config = dict(
    train_examples=26041,
    noise_aug=0.002,
    input='waveform_16khz',
    targets=['emotion'],
    num_classes=4,
    beta2=0.95,
    eps=1e-08,
    merge_dims=False,
    adamw_lr_other_params=0.00076,
    grad_clip=0.5,
    steps=1300,
    batch_size=48,
    epochs=2.4,
    warmup_steps=60,
    weight_decay=0.2,
)
Rows from block 4, named by matrix and row number. Each number is 50 + 10 x the weight over its row's rms, rounded and kept within 0 to 99. All counts start at 0. After the name is the row's rms in percent of the matrix's.
# conv: width-3 conv (model.blocks.4.conv.weight, 128x128x3), inputs 78-103, a 3 kernel for each
conv.39 101:46 43 56 44 50 52 36 49 42 50 60 34 41 43 64 49 55 53 42 55 53 63 68 51 60 53 59 47 56 46 71 18 51 33 58 55 43 57 46 50 39 54 63 42 43 37 47 60 45 51 40 85 45 50 44 56 56 61 44 44 67 56 43 72 40 51 46 59 48 45 51 54 40 32 62 49 50 55
conv.40 078:44 70 49 41 57 74 46 51 62 38 53 54 48 48 32 45 49 34 49 47 47 61 37 43 63 61 45 34 44 56 57 72 65 52 63 43 62 30 71 43 52 48 60 41 51 45 42 41 51 61 63 56 47 72 65 55 41 58 45 54 53 67 59 48 51 64 49 63 63 51 33 52 46 42 33 61 57 41
conv.41 091:56 45 40 49 64 33 48 44 45 38 50 54 67 40 31 44 36 60 47 55 38 29 61 53 38 55 48 48 37 48 50 44 55 50 60 51 34 49 45 66 55 31 32 53 43 49 56 62 50 52 41 41 55 45 43 43 53 42 59 55 34 42 60 39 50 61 66 58 41 50 38 53 52 65 38 42 49 48
conv.42 095:50 39 37 55 35 52 43 49 51 37 56 59 63 33 32 55 43 39 52 44 50 57 51 53 48 50 45 45 55 47 68 46 48 50 39 42 45 46 55 53 35 43 41 65 65 54 54 43 43 41 55 72 65 64 47 34 28 36 47 77 42 48 64 62 64 56 45 40 43 39 45 49 42 34 39 44 56 37
conv.43 095:37 42 69 61 55 57 56 56 46 72 56 51 36 52 62 50 61 53 57 40 69 67 40 45 54 37 43 76 55 40 45 49 56 60 57 33 48 50 57 36 57 58 35 62 52 42 37 64 60 33 45 49 36 43 63 65 38 50 45 42 58 44 51 43 47 44 51 45 49 47 56 64 46 55 54 44 43 45
conv.44 094:54 63 47 49 65 51 37 62 65 48 60 43 56 38 57 32 61 78 53 60 53 44 63 46 43 54 55 55 55 48 44 66 56 45 67 52 50 80 34 57 39 50 49 66 33 57 44 53 55 45 50 51 57 42 63 49 45 59 36 60 38 60 56 61 43 57 57 42 44 48 41 57 62 60 43 53 58 45
conv.45 095:37 47 46 57 47 50 60 46 62 51 46 52 46 63 46 45 36 55 53 49 53 64 34 54 69 63 50 60 51 57 50 41 48 54 47 44 65 28 41 38 50 34 49 52 46 39 47 49 54 51 54 45 46 30 54 42 37 47 36 33 60 38 30 43 56 29 53 43 64 43 37 62 44 62 45 52 52 49
conv.46 097:46 47 74 44 62 45 59 42 40 42 52 52 42 57 58 40 58 32 51 32 46 53 31 55 39 66 56 49 46 54 42 58 51 48 46 46 41 36 46 49 41 64 53 42 44 49 40 46 46 58 63 41 42 54 39 55 57 61 54 42 61 52 40 55 30 51 65 43 67 50 43 61 40 42 57 53 59 42
conv.47 107:43 46 41 60 42 67 53 60 46 64 60 42 47 56 49 54 46 44 52 45 52 52 53 68 62 43 65 48 62 69 51 56 38 43 52 54 45 42 48 46 49 44 56 33 51 46 39 35 57 44 57 61 34 45 43 47 74 59 50 52 57 61 51 64 34 36 51 57 31 43 51 52 58 50 48 59 47 66
conv.48 095:38 57 57 45 62 46 56 43 52 48 47 61 50 61 32 70 43 55 38 69 60 47 58 49 60 46 39 57 51 66 58 46 63 54 49 70 43 64 62 50 45 62 50 37 51 51 51 57 43 75 43 54 39 54 56 40 49 51 39 61 49 33 57 41 49 64 54 57 37 46 50 46 53 56 52 57 43 35
conv.49 095:46 47 35 48 40 45 48 51 43 60 64 53 56 49 29 63 59 35 44 53 40 50 52 67 66 43 51 55 52 35 37 49 50 47 40 59 46 43 63 61 43 50 64 62 70 54 42 53 46 43 45 54 37 47 52 39 50 44 62 62 46 46 58 45 51 69 41 47 30 49 47 29 47 43 55 66 54 65
conv.50 108:48 46 59 65 33 48 44 50 43 48 52 39 43 55 53 40 48 41 54 40 45 62 50 58 56 64 54 45 50 44 72 32 47 51 48 45 58 48 48 48 47 50 49 42 49 52 58 45 47 43 77 67 51 52 41 55 56 62 47 41 48 56 50 57 49 49 65 34 77 52 45 51 58 53 40 49 46 56
conv.51 100:51 47 43 43 54 47 38 52 34 33 30 41 55 44 61 34 41 48 39 53 40 48 37 49 56 40 67 36 56 44 32 50 30 37 42 40 41 51 31 61 55 48 48 61 40 43 43 61 39 41 53 50 34 32 60 31 65 30 47 53 44 42 43 36 48 42 52 47 55 49 54 51 59 56 49 59 42 46
conv.52 093:57 50 60 50 32 65 65 47 45 48 59 61 50 76 68 70 44 42 58 41 54 40 20 58 52 49 50 59 52 41 55 53 41 60 35 47 43 19 60 55 59 47 41 43 55 57 61 57 72 48 68 44 50 44 51 61 67 32 58 47 44 40 34 47 53 36 63 54 60 56 77 50 66 44 61 43 44 61
conv.53 114:35 48 51 29 56 54 38 37 66 39 49 61 59 44 39 47 44 51 35 45 68 49 54 47 53 64 31 34 46 69 55 50 35 42 42 62 39 41 59 39 51 47 63 49 48 59 41 53 43 54 45 59 44 45 51 50 37 68 40 64 61 52 44 59 35 66 59 53 41 53 35 66 42 49 58 53 56 41
conv.54 100:32 49 57 37 49 56 50 41 55 48 44 45 38 62 91 43 58 47 32 33 50 57 45 38 64 58 50 33 41 57 39 51 51 56 34 46 50 40 57 43 58 67 61 46 36 37 53 57 37 42 55 45 44 48 41 56 49 58 34 37 71 41 33 44 35 33 59 60 58 53 45 59 43 59 60 44 65 60
conv.55 088:56 45 62 39 51 52 39 48 53 54 56 50 53 56 47 33 47 42 40 57 59 48 32 45 37 47 33 40 47 52 49 54 60 46 56 70 49 60 69 59 42 54 43 47 54 56 60 53 56 56 59 60 44 45 58 66 45 29 53 57 28 51 62 70 60 53 27 51 80 39 57 53 60 48 44 48 46 49
conv.56 102:45 44 58 63 56 43 34 61 50 37 47 40 49 31 60 30 51 59 46 55 53 53 46 35 48 34 29 42 67 57 55 51 41 59 47 61 56 53 25 52 50 56 49 56 30 39 48 57 46 59 49 43 43 25 43 35 48 44 52 49 39 52 44 57 59 34 43 75 41 37 55 77 47 39 52 39 34 22
conv.57 094:60 44 50 46 60 44 45 70 36 58 55 42 47 44 51 49 57 42 56 50 34 77 43 43 60 42 53 37 56 27 39 58 50 66 55 41 83 40 36 51 36 65 56 53 58 38 44 64 60 44 43 53 45 47 66 46 38 46 52 63 52 63 38 43 67 65 42 62 48 38 46 44 40 53 47 73 47 59
conv.58 084:46 61 47 36 45 42 52 34 45 37 54 47 63 52 46 49 33 39 38 42 32 37 65 42 48 46 52 47 41 44 29 53 35 42 48 43 43 60 58 55 65 56 41 50 74 45 60 56 50 39 30 32 61 53 48 52 44 40 61 56 32 58 53 32 64 46 48 42 42 65 60 40 58 62 45 46 57 44
conv.59 103:57 44 60 71 39 41 49 66 33 57 55 54 38 39 64 49 69 38 46 55 47 56 50 49 55 62 42 59 61 47 52 50 56 61 39 35 68 49 45 52 28 60 57 49 47 30 55 63 66 56 43 71 45 40 64 57 29 60 39 56 71 56 38 50 44 55 41 46 59 40 71 54 51 53 49 57 47 53
conv.60 094:38 53 54 37 56 41 30 46 59 37 49 56 43 51 30 37 51 56 44 47 62 52 49 32 38 37 28 33 63 57 52 44 52 53 38 50 43 46 61 51 42 36 46 40 58 48 61 52 47 56 43 43 27 63 60 61 31 40 60 66 48 50 68 35 59 75 38 36 44 41 55 50 56 42 41 50 54 33
conv.61 094:58 37 67 47 47 40 58 47 41 66 73 48 39 43 44 45 65 49 49 43 44 53 58 46 45 58 51 54 57 44 50 34 51 46 33 28 61 46 35 52 28 61 63 66 58 42 49 51 40 38 35 64 59 54 43 50 33 55 70 48 64 53 55 60 59 60 38 43 52 55 61 47 48 28 51 53 70 52
conv.62 101:60 61 28 60 53 41 55 41 31 66 48 35 37 50 55 52 66 47 73 44 39 48 47 43 56 46 57 56 57 45 47 53 45 48 33 56 53 37 46 33 61 32 49 57 43 54 69 47 62 35 51 49 42 42 33 39 52 50 62 45 56 44 59 47 55 46 67 35 45 57 50 35 51 62 54 57 47 47
conv.63 095:45 44 49 60 43 38 46 53 35 42 51 63 52 56 43 69 57 57 44 45 43 45 48 63 42 57 50 59 43 37 72 64 57 64 55 37 55 44 60 53 48 46 59 51 48 75 51 57 39 49 34 58 66 54 52 46 53 56 68 49 44 78 54 54 52 60 44 62 63 61 43 52 47 34 47 51 56 47
conv.64 094:45 47 49 43 55 38 46 50 54 36 50 45 64 46 62 57 63 53 50 52 56 56 44 35 37 60 57 54 57 36 43 50 36 63 70 39 56 53 34 46 47 55 52 52 45 84 47 45 41 47 52 42 43 36 54 48 51 50 59 38 31 68 49 71 45 36 42 37 63 49 53 60 55 44 50 43 42 29
conv.65 121:49 45 52 40 38 63 50 41 55 49 44 43 49 66 64 51 51 54 43 29 53 42 41 64 44 54 63 48 37 59 47 49 47 56 38 50 37 53 55 63 53 39 34 59 39 59 51 36 43 24 77 38 65 53 35 60 59 50 57 30 35 55 45 50 52 34 57 45 46 53 41 48 53 53 48 40 56 59
conv.66 091:55 40 39 44 52 32 54 58 36 58 63 53 39 45 51 54 59 47 62 47 36 56 57 38 59 46 56 57 61 51 50 53 45 55 65 41 48 42 39 45 46 53 85 51 61 30 46 67 51 46 45 61 48 50 44 54 48 69 49 62 60 52 59 47 54 63 49 29 53 38 48 59 31 44 61 57 43 53
conv.67 101:58 57 39 37 72 52 44 52 59 34 53 58 69 37 42 45 51 52 53 50 55 36 67 47 51 58 29 59 50 57 55 56 53 43 66 42 51 72 27 53 58 43 56 53 34 64 33 52 43 53 46 60 53 39 45 65 41 49 37 49 53 45 57 61 35 51 61 51 31 63 30 68 47 66 50 44 59 47
conv.68 107:35 79 57 52 59 50 52 43 42 56 51 48 34 52 57 50 42 36 44 54 41 39 59 43 34 59 47 65 49 42 53 46 41 45 51 30 41 51 49 43 69 65 59 42 52 51 45 67 56 46 45 35 47 59 36 55 51 70 53 46 58 50 44 36 38 63 60 52 59 67 56 56 38 46 62 39 60 40
conv.69 091:45 66 62 74 44 42 53 55 41 49 51 60 47 58 43 61 51 70 49 59 41 50 37 53 61 46 42 64 47 58 67 52 53 60 58 36 46 60 45 50 54 61 33 56 45 54 50 57 61 49 32 53 49 35 48 49 32 51 44 54 57 41 36 48 47 45 58 51 42 52 69 53 45 61 67 40 39 47
conv.70 088:54 54 49 66 55 30 64 70 41 58 74 47 45 49 70 55 72 46 70 52 44 62 52 39 41 48 39 73 67 47 51 37 49 58 48 35 60 41 49 50 44 61 58 49 55 50 63 59 52 44 47 67 39 52 54 48 39 52 45 45 53 53 50 43 48 55 35 47 55 52 46 65 61 50 58 61 50 41
conv.71 104:34 42 52 34 55 66 47 50 60 47 41 38 44 51 59 63 51 43 47 49 58 52 34 67 55 40 62 54 57 59 38 41 48 40 50 62 52 42 61 42 45 46 65 33 53 48 53 65 54 62 68 44 43 44 46 46 68 45 30 56 41 31 50 38 39 54 44 32 48 48 46 71 34 52 42 54 74 70
conv.72 112:55 55 41 52 45 38 44 37 43 33 41 50 57 62 67 42 34 51 46 49 39 51 61 37 36 55 39 50 39 36 53 41 55 44 45 33 41 52 35 69 69 71 47 53 53 49 62 55 51 52 33 35 44 50 37 57 34 31 51 57 27 50 45 49 52 65 70 49 55 56 70 39 56 64 49 43 48 45
conv.73 096:44 52 50 45 55 66 27 67 51 37 63 48 64 47 33 40 40 48 42 54 47 57 67 56 67 68 43 37 59 63 53 43 39 42 52 45 51 67 40 49 50 49 50 51 41 65 33 61 42 56 60 67 53 43 62 49 48 47 55 47 46 51 39 67 41 43 43 53 49 49 54 57 48 39 60 65 49 31
conv.74 102:47 36 72 45 49 48 45 41 58 49 35 37 58 58 41 51 51 62 54 39 65 48 42 28 44 56 19 43 46 47 31 44 38 53 55 52 51 26 46 41 42 60 33 45 40 44 39 60 46 59 48 23 43 31 37 51 44 52 43 26 48 57 29 49 34 28 49 52 64 49 49 44 59 46 55 32 49 38
conv.75 096:41 56 64 64 43 45 70 61 42 47 62 59 54 57 62 73 70 47 57 54 45 53 47 41 57 40 50 60 51 45 54 60 51 46 60 37 61 46 28 37 50 54 50 46 44 59 54 62 56 44 48 43 47 55 46 43 53 39 46 60 54 46 45 31 44 61 51 53 55 55 53 55 34 55 55 46 45 53
conv.76 095:54 40 50 45 45 67 53 47 54 62 38 32 61 49 54 57 49 52 43 53 47 35 61 43 52 55 51 52 46 41 49 44 50 35 47 73 50 57 79 54 47 50 64 46 46 50 31 42 49 77 66 53 49 56 48 54 52 59 57 43 59 52 28 43 47 43 45 53 65 51 64 40 56 41 42 53 48 44
conv.77 082:45 49 32 66 57 58 48 66 66 35 51 55 31 46 51 31 52 49 48 48 55 54 44 69 62 46 59 42 60 55 54 79 55 58 54 54 71 37 52 53 42 62 52 48 48 45 50 62 62 49 50 56 62 52 44 44 46 51 45 55 60 48 44 55 45 49 65 49 59 53 58 40 62 54 50 48 41 57
conv.78 107:47 67 50 71 37 39 54 58 40 64 59 46 29 44 72 62 51 46 58 53 40 47 45 56 43 55 59 64 65 33 47 49 43 40 52 48 51 48 62 48 54 67 51 42 51 40 65 57 67 40 53 46 37 70 55 37 57 47 40 52 54 45 47 54 47 54 54 43 56 54 71 46 53 39 63 44 58 62
conv.79 091:49 29 55 55 49 47 43 55 51 47 52 41 35 52 49 35 58 52 38 60 39 64 36 59 54 56 53 35 54 51 48 57 54 76 45 64 65 23 68 57 44 56 53 50 48 35 51 46 60 52 62 63 57 48 55 57 43 60 57 45 52 65 62 58 52 43 48 57 69 32 80 42 57 40 61 54 59 39