python train.py --arch="crnn" --input="waveform_16khz" --wave_channels=64 --wave_strides=[10, 4, 4]
Rows from block 2 of a small sound classifier, named by matrix and row number. Each number is 128 + 32 x the weight over its row's rms, rounded and kept within 0 to 255. All counts start at 0.
After each channel's rows are labels from the 100 clips, of 14976, where the channel reaches its highest value: "loudest" is the band of the loudest frequency at the time of the peak. Only what is clearly more common there than usual is listed. The data: acted Russian speech (Dusha).
# conv: width-3 conv (model.blocks.2.conv.weight, 128x128x3, each kernel summed), inputs 0-127

conv.75 [103  94 133  71 131 116  97 197 161 206 134 127 116 108 124 162 127 107 112 115  74 112  98 146 167 105 175 138 125 136 131 152 119 192 101 117 156 164 160 182  95 101  64 121 133 113 121 134  61 106 111 133 140  68 169 112 162 150 109 128 202 105 132 129 195 116 127 127 151 127 114 132 131  99 149 198 158 173  72 117 145 132  80 133 129  94  95 137 164 160 138 113  92  94 101 155 101 133 133  88 119 183 139  83  90  90  87 171  99  87 161 102 126 121 187 174 138 143 147  84 137  89 143  65 102 146  90 151]
loudest: 250 to 500 Hz

conv.118 [ 92 141  97  88 108 118  83 118 170 118 116 174  80 104 141 100 129 129 121  54 108  78  78  77 134 142 126 142 115  83 122 146  75 144 129  77 131 154 109 159 128 121  74  87 143 132 117 125  86  70  77 132  89  99 142 109 148  95  94 103 120 124  81 133 193  64  50 148 116 169 172 150 145  96 126  94 142 153  69 135 178 130  90  94  68 121 117 151  99 162 175 102 117 132 164 145  98 164 129 167 101 195 145  40 113 115 144 131  97 134 105 120 149 129 109 127 118 124  80  99 154  86 101 136  89 131 106 110]
loudest: 250 to 500 Hz

conv.28 [109 106 114 128 130 115 118  99 179 160 167 172 139  60 163 132 135 113 116  89  88  94 101  91 103 101 158 154  90 101  69 146 126 126 100 129 160 144 162 116  50  85  67  73 104 131  84 134  79 102  89 190  92  63 128  87 109 127  89 121 148  93  86 156 127 103  78 131 130 200 179 122 123 109 123  97 166 135 112 142 169 157 103 101  99 159  93 172 112 150 172 115  90 130 147 155 148 140 126 180  95 154 153 129 127 146 123 140 121  95 132 100  78 104  97 117 123 107  75 119 164  73  65 110 113 102  70 110]
loudest: 250 to 500 Hz

conv.38 [110  85 165 124  73  94  95 196 120 145 141  59 121 175 157 145 102  99 108 140 132 117  92 173 115 151 146  65 108 104 107 108  79  87 155 107 137 106 172 129  92 128 101 102 147  84 154 136 141 135  58  93 114 108 141 117 123 185 138 165 124 159  83 109 184  81 151  92  94 111  82 101  97 107 126 141 106 135  66 115 100 119  70 169 108  53  79  86 138 109  96  86 117 135 114 121 141 111 161  67 168 117 138 115 127 104  70 142 106 137 146 100 124  83 193 126  89 154 131 108  78  79 174 111 109 121 110 148]
loudest: 500 to 1000 Hz

conv.49 [154 147 138 123 161 170  93 171 101 183 122 127 112 132 143 190 163 188 182  88 133  91 114 170 131 155 160 130 137 136 147 128 130  91  85 162 127 107 128 147 152 155 175  87 138  94 153  78 156 118 152 148 154 166 123 173 112 146 212 131  91 160 160 108 131  82 128 141 144 143  79  80 121 162 156 123  83 124 186 105  69 125 131 128 107 131 165 101 104 109 119 176 149 154 150 105 220  88 139 148 198  98 151 105 157 136 169 155 136 152 136 202 132 193 118 148 115 125  97 176 120 173 117 139 150 147 157 180]
loudest: 500 to 1000 Hz; 1000 to 2000 Hz

conv.1 [180  85 128  86  88 170 105 123 127  95 113 160 107 150 127 129 167 139 167 112 114 105  88  79  74 186 129 161 100 122 155 135 112  72  88 135 150  94 153 114 119 111 136 122 123 110 149 146 142 154 118 144  98  67  70 107  76  93 204 161  83 207 133 140  85 161 140 118 125  84  78  93 145 176 101  70 152 101 147  84 151 162 124  96 109 179 138 121 111 104 105 173 153 178 185 103 160 113  83 132 127 130 114 115 153 113 134 129 151 198 163 179 184 184 107 113 103 160 105 147 134 121 161 145  89 102 126 127]
loudest: 500 to 1000 Hz

conv.113 [131 158 134 171 120 130 191 100 166 152 213 127 139 132 154 123 114  59 143 128 143 172 169 140 131 115 117 168 140 148 118 170 156 121 115 135 117 128 155 143 131  94 143 136 112 139 114 222  93 113 154 161 180 155 153 179  92 140 103 124 166 140 129 125 126 134 172 154 114 125 160 164 129 147 165 164 210 125 143 110 129 109 145 118 222  98 146  85 190  94 117 141 159  82 138 195 100 195 131 138 130 167 121 202 100 140  98 112 159 140 158 110 181 156 120 103 166 125 123 114 143 144 143 109 155 173 182  76]
loudest: 250 to 500 Hz

conv.81 [146 104 151 152 151 155 193 131 126 180 187 142 122 110 146 125 126 176 146 116 130 156 140 162 143 112 164 179  99 147 129 189 123 158 135 136 152 172 113 130 121 151 116 102 119 117 155 241 120 123 113 191 120 120 154 101 127 159 183 113 190 144 133 141 142 123 158 153 104 127 164 210 184 131 192 192 194 139  89 153 157 147 108 149 146 119  89 153 164 140 139 136 131 119 184 161 121 163 131 152 142 201 144 178 108 109 156 177 116  81 152 160  94 151 171 134 172 134 148 122 178 148 155 130 130 157 111 161]
loudest: 250 to 500 Hz

conv.103 [102 168 179  94 120 135 142 163 121 176  75 129 125 100 131 161 142 150 115  78 126 105 127 111 186 102 159 141 131  67 109 173 107 171 141 136 122 124 142 182 127 108  93  98  73  85 127 160  85  49 111 172 100 102 160 115 114 150 138  83 232  80  96 132 152 122  81 174 122 155 164 165 138 121 163 175 147 205 117 149 145 106 128  99 132 116 113 110 108 205 168 136 148 115 168 156 129 154  83 142  92 165 143 117 153 102 157 133 119 126 115  74 141 133 173 155 175 145 112 130 138 145 189 102 142 163  95 148]
loudest: 250 to 500 Hz

conv.107 [137 104  92  98  67 121 108 126 218 108 124 140 102  94 157 123 199 167 143  91 139  84  94 120  94 174 119 161 119  85 112 108  94  46 116  98 129 147 156 118 115 179 114 104 102 154 168  68  99 131  81 156  97  98 110 120 120  93 181 126 114 193 126 177  95 104 142 128 156 180 142  88 115 197  99  95 215 101 154 136 181 126 127  77 116 169 103 153 127  83  99 157 139 162 128 123 139  94 110 174  85 118 117 142 140 164 140 140 107 126 162 161 119 109  96 111  89 121 140 163 153 165 133 161 102 130  90 135]
loudest: 500 to 1000 Hz