Rows from block 2 of a small sound classifier, named by matrix and row number. Each number is 50 + 10 x the weight over its row's rms, rounded and kept within 0 to 99. All counts start at 0.
After each channel's rows are labels from the 100 clips, of 14976, where the channel reaches its highest value: "loudest band" is the band of the loudest frequency at the time of the peak. Only what is clearly more common there than usual is listed. The data: acted Russian speech (Dusha). In brackets: how many of the 100.
# conv: width-3 conv (model.blocks.2.conv.weight, 128x128x3, each kernel summed), inputs 0-127

conv.127:49 41 36 51 58 56 47 52 27 40 49 52 58 52 42 52 65 63 47 52 43 55 60 30 42 53 41 42 49 53 43 35 52 41 42 74 60 46 60 45 47 56 58 55 53 58 50 64 67 62 59 47 46 41 41 52 70 47 44 50 42 51 51 63 46 66 34 39 59 40 59 48 49 54 48 45 45 41 51 48 35 47 56 49 38 65 56 53 29 43 38 46 59 49 41 22 46 33 48 60 42 44 32 48 72 50 67 54 80 55 59 61 53 48 41 43 38 50 57 50 44 65 42 58 40 37 56 70
loudest band: 500 to 1000 Hz (36); 1000 to 2000 Hz (32)

conv.35:42 47 55 60 48 65 45 52 34 36 41 29 53 49 39 36 38 39 38 47 56 47 42 53 38 46 32 49 49 39 50 52 56 46 51 50 58 44 51 35 52 44 49 42 48 30 40 58 52 36 57 48 53 55 36 52 49 37 29 57 36 52 45 28 47 48 62 31 43 40 27 54 46 29 43 54 43 45 46 27 36 48 40 48 43 48 59 41 41 43 30 29 58 32 46 56 52 43 53 39 44 47 34 49 59 35 52 32 57 57 43 34 54 37 52 32 55 52 50 57 34 41 53 37 46 45 58 47
loudest band: 4000 to 8000 Hz (30)

conv.37:54 60 65 47 51 44 53 61 55 72 73 42 38 60 54 57 49 36 43 56 40 60 38 74 62 52 58 55 30 42 36 53 36 49 35 45 38 64 46 56 45 46 31 51 59 66 57 55 44 55 45 63 51 28 51 54 59 67 46 51 65 43 36 51 69 45 50 50 44 57 60 68 52 53 62 59 54 55 36 57 49 62 49 35 59 33 43 51 60 59 52 54 38 57 51 60 41 58 49 48 46 59 54 45 38 52 51 46 45 51 55 47 43 52 55 52 61 59 71 42 46 33 73 34 42 61 55 35
loudest band: 250 to 500 Hz (58)

conv.36:74 53 62 49 45 38 40 51 46 55 45 65 38 55 46 54 77 66 68 46 57 37 45 54 57 61 64 50 51 39 35 43 40 44 50 52 41 49 56 61 43 57 55 40 48 81 62 40 51 61 39 53 62 39 51 52 50 52 66 47 49 55 53 60 53 29 33 62 56 45 50 33 32 53 51 47 39 56 43 57 75 49 43 39 41 44 36 59 38 54 46 56 47 64 55 45 54 46 62 58 51 49 58 35 46 44 48 47 42 44 67 64 41 64 48 55 63 62 38 54 59 58 65 55 41 65 40 47
loudest band: 500 to 1000 Hz (61); 1000 to 2000 Hz (35)

conv.42:64 47 64 61 36 44 37 66 58 59 48 44 41 24 56 77 51 44 59 50 56 40 54 62 61 51 65 43 47 51 47 62 55 50 41 40 41 50 40 58 42 64 56 45 66 38 60 50 55 45 54 58 74 59 63 61 51 46 61 66 69 73 39 42 51 41 63 58 49 35 44 52 63 52 55 57 58 66 50 55 36 45 59 59 50 49 52 46 60 61 55 61 56 46 47 72 57 51 72 48 60 44 53 64 44 58 48 70 46 48 52 53 41 48 63 72 50 66 39 49 47 46 53 54 45 52 56 48
loudest band: 500 to 1000 Hz (51); 1000 to 2000 Hz (27)

conv.32:54 58 65 56 56 62 56 64 52 68 59 52 51 52 47 72 62 58 63 48 48 52 58 46 57 52 62 63 51 46 53 68 62 56 40 48 54 54 48 62 43 68 59 52 51 42 59 76 42 39 56 71 50 48 59 53 51 57 68 60 52 63 37 50 47 50 49 68 40 43 61 51 60 53 58 50 63 61 50 67 52 39 50 42 49 57 64 48 35 66 49 56 60 48 69 67 58 67 53 44 56 64 53 62 45 49 58 60 53 48 56 70 63 64 52 65 66 59 40 39 63 66 57 53 52 61 37 63
loudest band: 500 to 1000 Hz (38)

conv.98:53 41 43 58 61 38 42 42 68 40 38 61 61 32 67 45 46 54 47 44 61 41 41 44 48 51 57 57 48 49 36 63 54 38 43 61 53 47 70 51 46 48 46 50 54 64 58 52 35 58 47 58 49 41 42 43 45 51 50 45 54 51 54 63 59 55 19 46 59 58 62 34 40 58 41 46 53 48 54 61 69 74 41 37 40 67 46 68 40 51 58 51 48 56 43 43 36 48 45 61 44 37 45 40 51 50 72 42 51 27 45 44 33 52 40 47 44 40 31 60 64 45 38 49 62 54 30 50
loudest band: 250 to 500 Hz (90)

conv.62:57 54 56 41 36 46 45 54 50 66 52 46 41 63 48 74 56 35 59 41 37 41 44 53 53 60 61 36 39 37 34 56 42 49 50 29 33 42 53 57 33 69 50 44 61 37 58 44 32 36 46 51 54 33 70 57 69 49 61 66 57 75 38 53 61 47 46 56 47 36 51 51 43 67 55 45 42 53 41 49 45 45 41 46 55 44 36 53 54 63 59 51 37 54 48 50 60 48 65 46 52 37 57 48 28 53 44 56 35 44 59 50 45 48 61 63 39 60 52 36 46 41 58 55 41 58 36 54
loudest band: 500 to 1000 Hz (68); 1000 to 2000 Hz (25)

conv.73:45 59 52 38 58 57 30 55 46 59 40 50 52 53 35 50 51 41 60 48 67 62 46 34 56 48 57 41 52 34 38 55 49 67 54 49 43 56 34 63 80 54 56 59 54 58 46 56 63 49 46 54 68 40 70 72 43 54 48 64 58 58 49 48 46 43 43 57 32 52 65 34 59 43 60 41 25 61 65 50 57 57 46 43 27 36 57 52 45 62 60 53 53 41 63 31 45 42 51 39 46 55 43 27 45 40 40 55 50 47 51 53 57 62 59 53 53 54 47 48 70 41 51 47 40 50 50 56
loudest band: 500 to 1000 Hz (43)

conv.40:47 52 55 42 52 40 48 49 47 40 57 45 33 58 53 48 55 44 55 54 43 63 36 52 44 46 52 53 34 38 26 53 40 55 42 45 49 71 48 45 52 60 43 45 68 66 64 48 56 63 39 53 49 24 46 53 52 40 50 60 44 55 38 69 48 34 47 48 55 56 57 65 61 50 43 39 52 50 36 60 80 51 43 44 47 49 40 43 27 43 57 47 38 62 48 32 42 55 47 39 48 47 60 34 34 63 50 64 35 41 70 45 48 51 65 49 51 53 37 40 60 33 50 45 46 54 27 40
loudest band: 250 to 500 Hz (47); 500 to 1000 Hz (35)

conv.108:46 50 48 46 62 39 42 41 54 53 53 61 45 39 59 45 32 47 39 50 34 29 37 56 41 49 46 60 30 36 38 45 44 53 57 54 60 71 47 38 67 51 43 28 59 74 41 57 46 54 44 72 28 38 47 39 53 57 43 44 60 59 38 48 55 31 43 51 50 62 58 61 48 39 56 62 39 48 40 56 51 45 40 37 40 46 32 58 45 39 51 56 34 49 50 56 48 64 51 51 41 54 54 44 51 45 49 54 40 44 46 46 40 38 45 48 70 35 53 40 65 40 66 44 45 62 33 37
loudest band: 250 to 500 Hz (67); 500 to 1000 Hz (26)

conv.52:62 44 64 53 68 37 51 60 58 65 63 62 46 34 53 53 44 51 50 52 54 43 39 45 61 66 52 56 38 49 43 53 42 61 36 41 51 68 42 68 57 47 43 32 52 65 49 42 37 62 44 61 48 42 57 42 56 47 46 48 61 59 48 50 53 33 50 64 47 61 61 59 50 61 48 50 49 70 29 61 62 72 43 35 46 63 34 60 55 61 55 65 34 62 60 49 51 54 46 57 50 39 56 49 42 54 58 59 42 21 52 52 39 66 47 62 54 47 47 46 60 25 50 58 40 48 45 41
loudest band: 250 to 500 Hz (65); 500 to 1000 Hz (34)

conv.91:53 36 56 58 38 38 53 65 49 61 47 52 47 52 49 57 41 45 48 27 33 55 46 55 44 40 47 48 40 51 33 46 46 55 53 38 59 52 49 49 32 65 36 41 56 57 57 45 35 50 47 37 45 38 54 41 52 60 48 49 58 56 33 48 56 55 59 51 50 53 51 53 38 49 54 53 52 46 29 52 54 50 46 59 53 34 26 39 53 51 51 41 40 52 45 56 33 43 37 42 18 51 51 50 29 40 33 48 43 42 60 34 39 50 72 42 44 52 55 20 41 40 59 45 42 50 29 32
loudest band: 500 to 1000 Hz (55)

conv.0:59 46 54 41 44 51 51 52 39 60 53 56 41 75 39 58 69 37 58 68 31 40 37 46 46 64 45 30 36 51 49 31 37 42 66 38 50 49 34 45 49 66 29 36 54 52 64 40 48 43 49 36 43 55 50 54 61 42 53 52 37 60 49 51 41 40 56 47 55 47 34 39 35 56 50 42 42 45 45 39 39 41 38 34 57 27 42 43 58 42 40 43 49 50 47 44 44 42 42 58 41 50 49 60 28 48 48 50 42 57 60 69 46 58 51 57 53 45 66 48 30 55 64 53 40 54 65 44
loudest band: 500 to 1000 Hz (60)

conv.45:60 57 56 48 60 37 54 47 37 43 62 65 55 53 43 50 77 54 58 50 58 51 57 25 59 54 58 65 52 58 63 46 56 41 64 55 55 39 71 44 51 74 53 38 52 62 61 57 51 70 47 47 49 62 50 52 54 61 56 51 47 61 52 65 43 58 54 40 62 51 54 50 53 48 52 43 66 44 50 57 56 39 53 39 49 70 52 52 61 47 54 36 47 59 51 52 55 39 37 47 39 52 47 63 54 63 52 45 54 57 64 69 60 59 45 57 55 55 46 78 64 65 66 66 50 52 46 19
loudest band: 500 to 1000 Hz (48)

conv.48:62 57 32 72 60 63 36 54 60 36 48 44 52 50 54 45 32 57 50 42 47 49 52 47 46 51 57 58 57 48 46 39 54 56 32 49 32 37 34 48 50 53 47 24 63 50 37 41 39 51 41 60 64 74 48 52 46 47 42 48 46 47 55 53 40 60 42 51 52 55 48 63 65 48 48 50 47 42 54 50 36 50 45 67 46 62 44 56 29 50 44 73 42 49 54 65 58 57 62 52 81 38 59 50 33 62 41 46 45 35 35 46 35 66 54 50 42 42 68 47 44 56 46 47 50 35 62 44
loudest band: 500 to 1000 Hz (53)

conv.72:51 40 52 58 33 62 30 59 45 42 50 38 39 58 36 52 48 56 49 42 42 54 31 49 40 51 47 19 54 39 43 47 37 29 49 40 31 34 42 47 37 50 54 58 47 27 51 46 45 40 49 38 58 46 46 51 40 55 55 72 49 63 50 44 59 43 46 35 35 47 28 47 35 46 54 43 41 40 48 39 40 31 52 57 54 36 52 24 49 36 40 43 52 49 44 40 52 41 61 34 61 61 60 50 57 30 34 42 51 50 61 58 48 48 58 40 46 50 54 45 39 51 46 50 40 43 51 49
loudest band: 1000 to 2000 Hz (43); 500 to 1000 Hz (34)